From a checkpoint of a small image captioner.
Model: 64-pixel images, encoder norm groupnorm, encoder activation silu, encoder depths [2, 2, 4, 2], encoder widths [32, 64, 128, 256], decoder norm layernorm.
Training: soap at rate 0.0014, 8500 steps.
Data: trained on photos with spoken descriptions (Open Images, Localized Narratives), 203450 training examples, 10.7 epochs.
Rows from block 2 of the text decoder of a small image captioner, named by matrix and row number. Rows with one number belong to one neuron. Each number is 128 + 24 x the weight over its row's rms, rounded and kept within 0 to 255. All counts start at 0. Numbers have three digits each.
After each neuron's rows are labels from the 100 texts, of 14848, where the neuron reaches its highest value: "fires on" is the input token at the peak. Only what is clearly more common there than usual is listed. The data: photos with spoken descriptions (Open Images, Localized Narratives).
# fc1: MLP up (decoder.blocks.2.mlp.fc1.weight, 768x256), inputs 104-155
# fc2: MLP down (decoder.blocks.2.mlp.fc2.weight, 256x768, transposed), outputs 104-155

fc1.402:126103120150117147118157153139097081134119152141139138145143113154096138125127141076109125089104146113131105130166124136118113120161093133089103156115087120
fc2.402:157079154139162152171121143149121099147120089113132146137118143117124110138113135121129152116149105147086110132148134149174122131120152133095102134106134123
fires on: "looks"; "middle"; "seems"; "and"

fc1.268:121111151129125125151148100159124107113162097137098141128156102092119146126140097099180144157155155141100160147117134122112151086113099137153134125143129166
fc2.268:137096156106069182152101080096101132117127102120164158100140150117154104112109100116108109139158124116145120123106083086128140125131173133128119122117147122
fires on: "table"; "tables"; ","; "which"

fc1.160:111144077102158167124073104139145122126132202184163154115107177122082129106120101111148134154139093107155131127127149127145124132195107089080165120179103142
fc2.160:104172133093130112117159134161128141164120189106108143130149139071155166140145153141116114135127124156139053099121131080104123136157145066107148119116159134
fires on: "of"; "at"

fc1.525:095118116129150132152157123139115141118132116143075120184132117149144118096104113093103115133107129096131110140121153132161119143150130116108143094093096166
fc2.525:139131100107140087108096139111128149134093139124141121174116082097116136087121151121127109132108122106136105135109100153144152141155147116119150104103121129
fires on: "image"; "looks"; "we"

fc1.546:115124134146126120086147118148152128160150147140117144145157151167110069085097124089134126081110138181108143092167112174157106137140107148130130141135143141
fc2.546:133149171153114084135087173124128176109137108148149144143104090116145120140116104102173142122116118088117164113156141150135119140116141190060114104109117112
fires on: "smiling"; "dress"; "shoes"; "colour"

fc1.10:143101136109150150085110126142145095061135098112136094117168137148121131126135125105137146099146129137119158101082126099120140127127136113165089135115107146
fc2.10:110168161123140156132153143110137104097123160127093154107118122110090107116180100100107129156126132101125143128119119094104071109081150138142148152127102103
fires on: "bottom"; "here"; "and"; "image"

fc1.434:074126086101118132140095089128179097143104116141123167137120148076161144155119127126132091160134173114101070100139106107130128118168108154099113123099108141
fc2.434:152087144087125140146139119191152151132109131132166105109104141143089133132133129117117124159147085101106088141149157087145132164099143118098173120107174124
fires on: ","; "see"; "both"; "front"

fc1.575:122125115138159108129133127127139131157117068134079134121137123120112116111149158121141113120124139139115136134117144142075154158160111112120110105134080122
fc2.575:109146149109088138133169153179121109122166147120144142119123126126094167110144131141132135159112118129113074125109113104119109147164119142106144127159141108
fires on: "we"; "at"

fc1.437:101169099152149109079133090111130124129120105103129147119138115115094157149162133093101129140107097130126130119115114139145133083103117103127158167122099165
fc2.437:063135111152097153162105130128111108136104118133152132123105150088134140096135115171135125158122163124161147172140131107081107134103143124107135116140141087
fires on: "table"; "the"; ","

fc1.417:136123146158142110150130133113121160124129134099105110106128159130140115101128135119096146093122123130151158126151141149117120150109122140151120146140159095
fc2.417:138114083112153089146108109109119089118112095126149114117135147125119152132127086132101108112121119121145135197131156103134126143106128155118142102085133111
fires on: "image"; "which"; "as"; "may"

fc1.190:142108101091073091107111119117137093155114108112063134136136140107132145111109157133132112145131203131158091086146100102082099107190124086125143083142149125
fc2.190:162099109169139110157126104184173148095108101118154149108146082119144070123146113093119155133102094117140120091158117066111162056078102102099145108088112130
fires on: "bottom"; ","; "of"

fc1.143:130123165112127125127118141108135156159116110135107157092127140149139127116153138144146069151124123113136127108128123091120108132121113108121119139090178109
fc2.143:148158162156108157171132087146106104125160168095106112129134114126157108087156162114175122079126138145090080135132105113175147124140148156133096144165089122
fires on: "we"

fc1.462:091123159147118118131112128111094089103093146107099121173098113108147112123138082105110114140153163168075118117160107131127144131093120089126148132143147148
fc2.462:174083130148100103091128162145107104149157109143101152132118169098101120120095101143170099082085164122143102127096186137124165160142089129143133128142099162
fires on: "picture"; "about"; "of"; "be"

fc1.720:130074135119098116085122093145088163120161105141131099147134096110095183130082126120133130101120126137127152098131079112129104119099131093104110119126102101
fc2.720:097131157132117111139059156158153062175147109118133095171135109139137127092172117136116199116115117112171128121147143147102134146171122135146136170096108153
fires on: "side"; "sky"; "image"; ","

fc1.165:130087099112109130121108162091114120130107109158121092092136151140108133109079143147166157165074128137120121144145140175094130119089121118142140140108114084
fc2.165:098126130101099135095155139154130099120130116144159108136145118192120113144135105079107111117149125131111132155145118152097139128143131125115137147129141103
fires on: "image"; "which"

fc1.283:120147116093095149132145156111145149136138114112147116129127121108123108095113112113089132089115138150134127115124111130094139107118105138100121180129165155
fc2.283:071138107139111139117153133105169164174143080117095130150116104121105118121125149120121149104168111146144105099113124116139133069149172066134130080128106147
fires on: "bottom"; "them"; "the"; "is"

fc1.598:169144101130153130077130117112113140098129113158110119134127129098130132118169148113104177125104117139157134144148111109083149169157127164124156102140075138
fc2.598:109154176131133163096127115143124143155156144176155150127192110097111114203134127173132112127165092109131104137108099136103147137121121140131126092145154099
fires on: "grass"; "a"

fc1.714:138135136057126107143135119083139129136140164142116131133149131136118096171103122117113109087163123106130058157125125102112145117141141139084108117172148104
fc2.714:131154152170073121136159142088184090153120131099150141120096132123141138147120124086114176132181161106120096151104054127106117102102149121137123119083139142
fires on: "grass"

fc1.637:106138133121112127107096096124152168142119171161120142144122162117104131100108146121152086172126119113165168109144102095100126103136135130143158081094146111
fc2.637:116158141103093135082129126195149142140146091107128179104116131088141104122097142079168129168119094143131141140104145123088112105160133135106123151122109120
fires on: "image"; "contains"; "to"; "wearing"

fc1.362:142107154086100152138174092132109111090140122149112130109060095126141143182150093148138154166135154084138103140114115102095135127161113118120154135129096102
fc2.362:130158163183158123139131154134138134155123125126149109141124074124144109111094091148110142100120123144183109142125154147157138125086123114115107151084137109
fires on: "is"; "and"; "are"

fc1.716:133152164175077069096145070158128105130105093126118140142145143106147159130071114136146116167183126098132120143137086130128169134102082095137116117104073132
fc2.716:160081153145107145146097121076125144146127174150163115147144122160122115085130113115116101094090127133108149148144142125107105101116137149122125135139118127
fires on: "standing"; "there"; "placed"; "present"

fc1.677:089111111133157111135119145150123109158143115132112136112138146121094074130141125102116142103127131153165129065109107110150136133164108091129120106112130123
fc2.677:105128120126126130102075143167104147129115127135154104147095138105148070150147105130114175117131147118147128106102140154096091140156148187112178147149099158
fires on: "there"

fc1.227:134094136124109157089117079101104106139114130136090065102126109106101145104115165129122137141124130174130112133100138131161108148153155113128161131089108146
fc2.227:090141109103139163162099122126143107151119106145151152119126142154069098153112118151116133173158168125109135137098112103099068132192116095119117171102163116
fires on: "picture"; "people"; "wall"

fc1.607:105102109132102110112098120094138112132160100135134117171124158095066128122120134130139139071147142149157123132112152085145160102139125114171125133042118130
fc2.607:107121134142120161128080143166097143180147147142153099184113100130122122100101113113136109143128126125120099141152123163130148124140150168074108145129097141
fires on: "we"; "sky"; "there"; "made"

fc1.451:142137144097170171137141144154112092135137092134116134130148144145184171126103136136186130132111153135114148155119151079051139148131100129140153119143127125
fc2.451:146125126084114134065127152099133140172126111154138148126127104145113100149154136177181146135092128098128123099156125167146121101121111129130120101172112145
fires on: "are"; "and"; "standing"

fc1.176:070133117142119095086075103118070083128175097133152121060141108115120120129184142128110110122143083099083132161092105144149098103145141127140142093153152127
fc2.176:160156102095096144110118102100100086086131049142122119095131106142146133150110141103120105138099103085146093116126130167141136134156161145129131188094107098
fires on: "."; "see"

fc1.756:102106107089054093142113148118136111116108113102123049165155120172132151144115153151111144126112129154115147103110116130166061131122136143118152146125139123
fc2.756:116111111104144147157124112109157120131133151133183171103091096109147130097156090110139093116103158090144095112146132131172120103134096122079132140079114121
fires on: "smiling"; "hand"; "and"; "towards"

fc1.125:123099148136131101113098122108132095130108115166116176159109090071106124131090131142112127138159138136109129127121080148125154089131131144110149126113093104
fc2.125:120077126101118112167115120107136149131084121178121134135150158108125134113139134137103085100152113135127066133147110128098116142135171122119118133110092121
fires on: "table"; "-"; "tables"

fc1.514:181087110100167137114130111102097155108130117115153137153081138075131117107102150142162166142135105188124112127146109110121101161150127155139159127164134162
fc2.514:116144124145122139109086128142132131150145115121140127151131124114091131107133140151156092146093093107128126124149135144145164150102122128129156124103079190
fires on: "see"; "towards"; ","; "of"

fc1.613:167131134122104142092104138118107125139126125145114106141102129116158136133108110118082144110119147131123147148121122140163132153136136124142110124143143119
fc2.613:117109132119088148129108094135142125084122138105155160128117145137124140134083176132091169104155150165132139140100097178133129091155106143145145099092158135
fires on: "side"; "towards"

fc1.517:139103118102107134118142120177137126159096128087102121118131156100116157133138123145123139144135163206165101091114162103118120149126163125139162137174140098
fc2.517:136139130080134102129107117159111063149115157140119087161136157098172140142107083160161123139133139145144119122119132130106122110109146114137116108147143132
fires on: "and"; "we"; "see"; "dried"

fc1.551:173123153109127126144156135128126096095118123120127099086162097150112121111161132111118129098107149141117127156112103139107128088078094126128111127102134119
fc2.551:144115124132084123142122153129134101135116121169131130133126127150107119196084079117088122132140134141139155122076121107097102139150150147136144111127132081
fires on: "image"; "top"; "table"

fc1.623:162115158105100127100095118152125150128109120144107145129129152085100105110168108122133141119127147101105091125142174136139121114101133148144094122086128105
fc2.623:109134128174156144138128103123109117151164121151148132153134129120138145128128118155127144099124194105146108120128176139140143107126101145162107144168136115
fires on: "grass"; "and"; "water"

fc1.172:147110150125104148086128125089089127144105087132145096121173141088122136149104147123167103099132120147109087124110142142149100095104111143113129117133104152
fc2.172:086117124152151099119137134117154136150143147127151121128054098085148111126135078087132115145131118133153112111138099109125147153155159104095142137140164103
fires on: "there"; "."

fc1.85:096092110099132170154153118153122150137169117135107135146111145126161123111096124151115164136114143115118153128138105111150118107130123130115185120163111126
fc2.85:133155116137120126141118098103127164155105128158107142109121156137149108145093118160087158148138140127142134121147138149135103122146093100102141134122125138
fires on: "looks"; "looking"; "musical"; "them"

fc1.706:128124123137156116184075144184151127117131162121147126124127136140123111138179152128123137107144122168177159132145141132100130150141111103108114148139152148
fc2.706:113126177150097133132093144146164080153107093117104126109119125113177118154135153168150150156110100110142108144120144083149141091106153137158136092132147127
fires on: "bottom"; "top"; ","; "and"

fc1.233:083134110165114106164144123122129134119121116129112106144148171090123120111158135128185119115128112139126136076140107119094143133103139159096142116132136147
fc2.233:178117123088138121138168124120119099118116115118137158094106089127135151150124192151149172172155108113130121146095125099165143163149134126146142138111153140
fires on: "bottom"; ","; "top"

fc1.618:140122103115113147123146079106091110143163163135135145098127149120174114163094128123152114107094146119170121144149145110137129113128129086119118139115136140
fc2.618:134138176128144121075180160059177119156143151107085090140140159108081195143174113162127130140106142140155089155096129126132123181133151150167165156085145128
fires on: "of"; "to"; "is"

fc1.126:140145098149096120092157121132125079159138118120129099108151151117127139133099098160109148153153158105117094117110137141123080107080136128157108135154127132
fc2.126:104144155131156129109192133108140115150149130141092158151147105101095174147132111125125137177095137119135094115083125147126152124100126145140159120188150121
fires on: "standing"; "clock"; "<end>"; ","

fc1.749:105098105121145118127149141120087115150133145187098088131148136145133099139120136179124124115108090129148155142145093149139161129088180112186119140126172090
fc2.749:121105182128118128129111127122095106129122157143096169125169164068146154113138125155133121119065129136098112123123155156169171133163107124138164100085162117
fires on: "table"; "hands"; "and"; "hand"

fc1.428:107063101152103114127097110124117144136121160101076124126132101109128074121099115142100099111150158133131154144104110093135133152145143101162092115099155138
fc2.428:146164141114166159113150172108093142123167159120111171145102104098107119132100113092074138164147078149098150114120152111095108151146121061124147134108171120
fires on: "over"; "glass"

fc1.721:113116136114142133085125139108129115145151144098087128127149086139153103119137160149120147081137110107121103195144103121108118095080119150106125169123153123
fc2.721:111132131148143152119114109149099100150110123146123141134104110115164138084163116161128143171126178103086104095083107114119149133120092161146120126111122112
fires on: "are"; "is"; "of"

fc1.601:095147123128126171127129091165094120076144129120116149070152143104121140167133146106138123126179136140142112109129145089146121136171147122138120112119087109
fc2.601:096160097163116083127137094151149175168136132135112115125127099157124087146173134154104139121100111129187124084087099143142144113147119131117133129126096111
fires on: "there"

fc1.753:152119118145140115092142133100130088117145099148145164124137120169133096127108121127131090126112117126135178136174068108118145129145122143108150140107144106
fc2.753:070159176136100152133097126075098118190162117119159076143165103101156135151165177145162144125128083142140133085156141131084119157140128101129107116139108096
fires on: "on"; "a"; ","; "see"

fc1.743:136116100150131137109119138147106154072139131134136106161136146145169165154171132081153173101159156121140107138148143118136099103116126147129114145115112126
fc2.743:129148114128127155090098100167116116115113083085129088123119122101099128139129163063140137113173091117099151129119124140137145154099134131094140127122153161
fires on: "and"; "are"; "back"; "people"

fc1.563:098125117144101085135154114089114153184155134140157146126147150116131137122161077137112164124155164103122134065129149108114150147137111134122120093141135114
fc2.563:115094180111155168100116159097127143154112138098086151129109163102085098145051109094101110135185156105133151132080091127115103102119142101157122146173130118
fires on: "are"; "there"; "see"; "can"

fc1.614:133084148125111124091101158104113096156132139141121124091160134164114163104114101148138087123155118081105140105163129143149110131125153120153129141158120085
fc2.614:130153136127158124130091133076112129143112122124141105109082089137112088109078160101143140110079127138147137145096104129130109106129112130108136186150116166
fires on: ","; "there"; "are"; "and"

fc1.407:113116140123195090149161113104138138156115126167137160112099099137107163115130128103131076123125121174133124149128122124119133110143093113102129090106166155
fc2.407:136114148088139102075143157118144159110141108136083148152086130121146100158147115115140120106142133157135155109136155120129127129063098111102121114110086122
fires on: "are"; "center"

fc1.409:136155133134140117096140110092115084150127092149101101135122110148112128150109139113167144149121158130121111119130131098117097146139125140121126078154154171
fc2.409:159114145100124111101118118098098102160138148142094128110111138117116108112126108145166124148078124164121086178104137090131121144134136139085133162115142114
fires on: "image"

fc1.566:099146090141103132110117102134128084077126110105156122170165115146115113129094083081094169085137120084124097122143136142143111134143131154123121106086149129
fc2.566:126167133152137096112102158150119149161124125119124115109103139104129125131141129139140095164127100115146138084098079128152098118158172092118129084159111089
fires on: "there"; "looking"

fc1.520:113108150119109148152153135122094106115131095137100102126146068134074115165100155064150096059148123118137138107148127137136065101121111156158161121104135120
fc2.520:140102153084096148156128124108135181127137147134128124100114111131136104117132156148115138143144105097090091155145144136121162094119137132127094195156134130
fires on: "we"

fc1.105:149134136147173121102130111121105113141124103109188146164111103132116148158113069140115158106132093123118152101152112147127129132139108113128146166116100097
fc2.105:144127168093130090125141137136154120094156126115149153152079167116118128158123147088164130075180087137123138146111138109142146078143121111116151129157143159
fires on: "are"; "can"; "at"

fc1.99:041146113127101088116153160156160113099111131089133125093128115147119146141138108152137096110110161107154129094126147142135141165167112094150107131106143119
fc2.99:136135080139102138092112121145138139133140114123123100092099187151142114140114148097115120128095114117127139127113105145146102114111128129089145130134102187
fires on: "and"; "can"; "see"; "."

fc1.320:116140128170121050153124143119141148151138137121141123162111056174142128107124147082113148161164114123160143107110119122106129135168110101098136140129151111
fc2.320:105124104073106161115085098124139153143148172117154144105151101120118126159162098125144108170104075147111128145126143141095120111140094125145141150118069128
fires on: "there"; "can"; "him"; "her"

fc1.364:104124161127126123145149111131128144127135140110109110140126113131125112107128108160107148138112141102099120181107118086137161105156083115080103122143161161
fc2.364:104134140154120177104107172123129145164172152105119105109149084113157139154147156171140145132102141140117130130131134145136115110180135109078110131083144105
fires on: "over"; "picture"; "we"; "also"

fc1.101:131110122140145131119111100150102136116123127123110112128121129128137024139101105146136116118107120102135105119095097151115151103142139150121119144116131148
fc2.101:137153110096136126123125151172115144157129155142156153125129107152131172135092086151154117111152109123113143101125131154141106118155127147124157109152120150
fires on: "looks"; "seems"

fc1.666:118124113142134141102144116185105094124123113124113146135127117129157115089132197155108121107115130128128202142121139099125115067142186143077142136132107113
fc2.666:115113170149142139152136102114143118120128151104103148142118128125135147143092126117158156140167220177107106141159093137153102107100091117105123111132118120
fires on: "side"; "musical"; "in"; "other"

fc1.128:093109119126073105159127173145101133084118132145069116159108135096108130163181154152100086135149109104090125129143126144098122129133126125098132156139146101
fc2.128:123179137173132125107150178144104100156143117170101172138162108161113097136152150117116135133133161137130124094087114161135163078099150097120126120181063125
fires on: "are"; "can"; "is"

fc1.458:089124080122114174095101149069125139129090146131163120117127111129145121125118133171131177077100112155143099088145115114130122129099111114084107095146123116
fc2.458:099139141142058132104100141108155177110082115130142144171107115128115191106146085124132141112124123142175135118096111140088132099113108130102118131085146166
fires on: "side"; "them"; "front"; "middle"

fc1.626:099122107129154111103099092113138135082126134096073127080157159128117125149118121151140131139124137132121181139132106128110138114159136108127127115142139087
fc2.626:116135136095081101127107101132119122129115101148107093125129149167127143151131133137159113124093077152133137128127170096133135195136132153128098141111153097
fires on: "on"; "through"; "of"

fc1.605:140131108129087153116093121155118129100125140163111097118162145096101123151147109107104106105100116079141141120102069134102134146132125085118145153139142138
fc2.605:122113133131168110146108153119148106169141090164112125137127098120131163124134121121080123149130125133118146135112136114088109146176165159095103135103121111
fires on: "and"; "."; "back"

fc1.166:114109103082148167085128086142156134120142087168114102113116128193149076139110118119162126094177124131127114103138101111103064149108149110129098133114151101
fc2.166:134124125082140140157119142091126105129150147134084145133125123117160100121170110151089162137137127153151145147139124095136133155134156123120105139136110148
fires on: "is"; "bottom"; "are"; "text"

fc1.318:184091114096165095137129125143107093125137153125122131136120104122089136094121132097153156117105123137114104132123100101103135135134165142119126103099146198
fc2.318:146156173140148137118087101127154126125135109114099133165149139156130112111137116102117140156104133142169099097106155148082155133108135146088118167096156141
fires on: "both"; "all"; "at"

fc1.386:103096076116117160124096120139107118151139154163119164115132182187115111145089119114095175142096099100120150101175145132146121139151113122152125139140116111
fc2.386:131132127182048090145117131158102145113118145119141140091108148155131119107088115128128155117122112170112110087152151121145125106175131146116142147113137143
fires on: "image"; "as"

fc1.562:122128130163131082159142140157117148143115143144090111135141156148129095127132108140127110089106151159133106133102168078116145083132161138165125118095138118
fc2.562:092148110149141120114121155129108123151152152120104115128122156109109172098096129115183148157100131100082152132124095130126080150138150122120092114138116118
fires on: "there"; "the"

fc1.192:137115121135173135127178118123119102102108131149108156098127156137155145152098091084121158118107113102099157128099112111100118134111132133115101107128153178
fc2.192:110097093130131144112096103141137121120136098074170128129149114104113121087142121124129112137102137119140096139162105176113159084160118121103151155151144137
fires on: "up"; "picture"; "group"

fc1.732:125139118136098103108162157127159121100122164123118085134088147143135149152088096153143139099160119117161098104086094135140086158126146134094129112130167129
fc2.732:106144146182191078146172149102122138152124104119122130093122115156189128122127138140114137158087162126088144118131126124159122157105169104129097155146122143
fires on: "bottle"; "book"; "cup"

fc1.123:110129097106139123146145120185130117130091135167154125144189120131121126159129110102121138120117114127137122139145161128131131099109165167140125093112157152
fc2.123:161164145132103130078159141112131157122100111096115148155159115107067123126136135149156120136178127154103112122101076151177171156120119136143156137138131117
fires on: "looks"; "front"; "trees"; "i"

fc1.316:103127115129189142149138129143113107135120136170146157117139107093105113088139129131094138097108152147118073105070131160126120141114126127154136099136121105
fc2.316:086119170139126143108116120059151103107089132135169170127168141144107140160135118112106096110121083098127158114143126136157151137102101139152130141094122163
fires on: "picture"; "we"; ","

fc1.643:123092143105145153125106137163094104148122167115118122141148094129116117134092144161150100144147151085182128089119127144112144133139094166093135134071117122
fc2.643:096162130114106196127111100142146118128123127110127123121112130151117138140137120096071137147146110087126141146144114138102110162107080102100107130119073147
fires on: "on"; "be"; "like"; "holding"

fc1.610:128124140113130134167199105130112108136125127115111146106145134096112145094169136114110133073142133133162153132121146125122133112160143084107098186121100144
fc2.610:122142123068158179160136131127153178099119153110122135123127142176143127121096146126175112152111126160136114147107134133102120125147139190143124091088133139
fires on: "side"; ","; "bottom"

fc1.469:143139134065119121139122119126124120105154134129128095110104089154107137141146126164083130100114155149102136092154106120129150090133079118104108130135137132
fc2.469:152121126125109124105088111143104132160114164130092164106119136131112169133116141097172152152151103153110137105111145143124127137089097102113153148129139116
fires on: "we"; "over"; "side"

fc1.523:122110137132208101138113109099110185147114162108141160117143118150118126118114140165114161086096097152113136171158127108143108123114165101099131129102115109
fc2.523:134146151101145149130154169113166096142100117156142122133119114138148127147111122103161172128135173156144131127095142130100168143134133117133103135120145064
fires on: "on"; "inside"; "of"

fc1.526:103122152166112105111127125124108185133155109132140155110164141123139158077145069128074095143137071122184163130131121136098127127136129117097113132135118108
fc2.526:157141114137136125153089135119137124148146172141171122107126146181125121147158067111120123087130156123130125117061133141142121134135129149117106116120076109
fires on: "picture"; "person"

fc1.107:135088141085104116136128176114101109116109150098124114124075135131168110134136167110127110125060129150135161159108101096129116126152121111115084130154128116
fc2.107:087141127104144153097169183137151138154140123140115146142152129113130087100172150134124141135128119105116114138161065139120108147118179124130163159119138085
fires on: "and"; "wall"

fc1.554:100106081101154129109141123102125143141134136137110133093154144071100097142147136100127145116125117112096123086103130121154102140085099106149102133140123091
fc2.554:154090121167150119111116146098177123104098127096124157136131102111149136120091139106127108160138153135134106157124102088127176135170070129125142114105132116
fires on: "of"; "in"

fc1.767:148078152152156169120107068108128126088081146125099113129113117170117133141094167114139133116151139169148105123117103118140163126102161137145104134096107121
fc2.767:182141137129160196179111138161108159119169128158105109112107104142127111109136159106150146104131118108119131128166137103148087185138112136088094161159146102
fires on: ","; "people"; "persons"

fc1.678:104076089094119117149107110081111136124119118120132171096174114160128107110164170097180078072119133119133125128185139187111123106152116144104102134087141134
fc2.678:162140116154115157151136144115157093140100145123132120113139102132148118163135131162113042136159135097115148148117130114151139123150104141144172128108093088
fires on: "picture"; "image"

fc1.591:136131125109106116132132124126144119131119171121133115112105105139110079129125157142113136163146165158096105105114129104093134124100132080129098174087112153
fc2.591:139107133165143092130142134093139121150144089123121128103107116137133124086138120110137123162139109160121117141118114141136154108121140092121070105104134116
fires on: ","; "see"; "the"; "of"

fc1.202:136125110132073144135140111118079124145129133131114094096118180123125098141145136152143116175117131059144102139144096133151142143111112100107112145185154119
fc2.202:081133104186119097107100094146106128122116152125135116133112152113138182115126145082135143116137120102103083140152098138132069091139099126122124136081137106
fires on: "."; "the"; "and"

fc1.729:132129130142127075107108137112096166107093156139119117146134116109179132116099115108117124083132099088124112121111140116110112159081127132147101123095128097
fc2.729:094155136136112116134070147152159065079116098123102106193122119125162134124165179128147171089137156122132159176050110167159124100116130128123098158095098159
fires on: "and"; "shirt"; "on"; "images"

fc1.225:129182145119144114126133100119109171089083089095125141135141133109157126125138145088168139139129149129120121140119106148174182098129150147102093117117134213
fc2.225:119113128175135148149109126167110098087100141143143127112122162172109116142107109154151114109110138084154073113121152134083155143140093153137122169134129125
fires on: "are"

fc1.274:132143135149160157098120095122098169138134157130164129130156126132177170137129103149100148090132140120094140156133100074070165116085093149116158124112133152
fc2.274:128095120115097144120120068137123133165176094135103130155130136112140129130121132119106117143111165160092141062163123119103175117105125124110118101140151126
fires on: "side"; "area"; "center"

fc1.23:134167107170081091093123145098122137143138147107094142089141140150103128151117109126106113136110156071105087135118131113160102144106159118142110131106112120
fc2.23:127075091145136094124178127117121107105150115105109146134134127096115129125128118116141155142133145174167181154141111138132149115135154109125097111154148134
fires on: "."; ","; "the"

fc1.8:089096113107123114115126130140158090110116128162108139118148084102090164164102129097116110117118127094126125117100119095153112115142121162133129158136171110
fc2.8:186137120126127100166104124143104135105126100161155109147120125116155122105128154126111065118130158160126136095125085125127106090151127152127135110144137169
fires on: "picture"; "part"; "one"

fc1.149:165142149150131168089183092123114136179143153082120141089149148140102110084094134099074104124141118126132134125135095166119100143112168142090113106140099139
fc2.149:119127162127157116152140134120166139111153139164107151140114123105132073158137137116093129116136151119114120149149088129154109121103157088107127116098123094
fires on: "smiling"; "looking"; "in"

fc1.503:158095119101148137120148134150103101156098128137111095104133131143109128134141121116100072106113146162151085135085168112135088101047086115122125151128138123
fc2.503:133167152135116095117109119159146128154127095129155136133153099115133175100105138122115102120118105099131161145122080093137178115130117111171122090140115116
fires on: "is"; "-"; "of"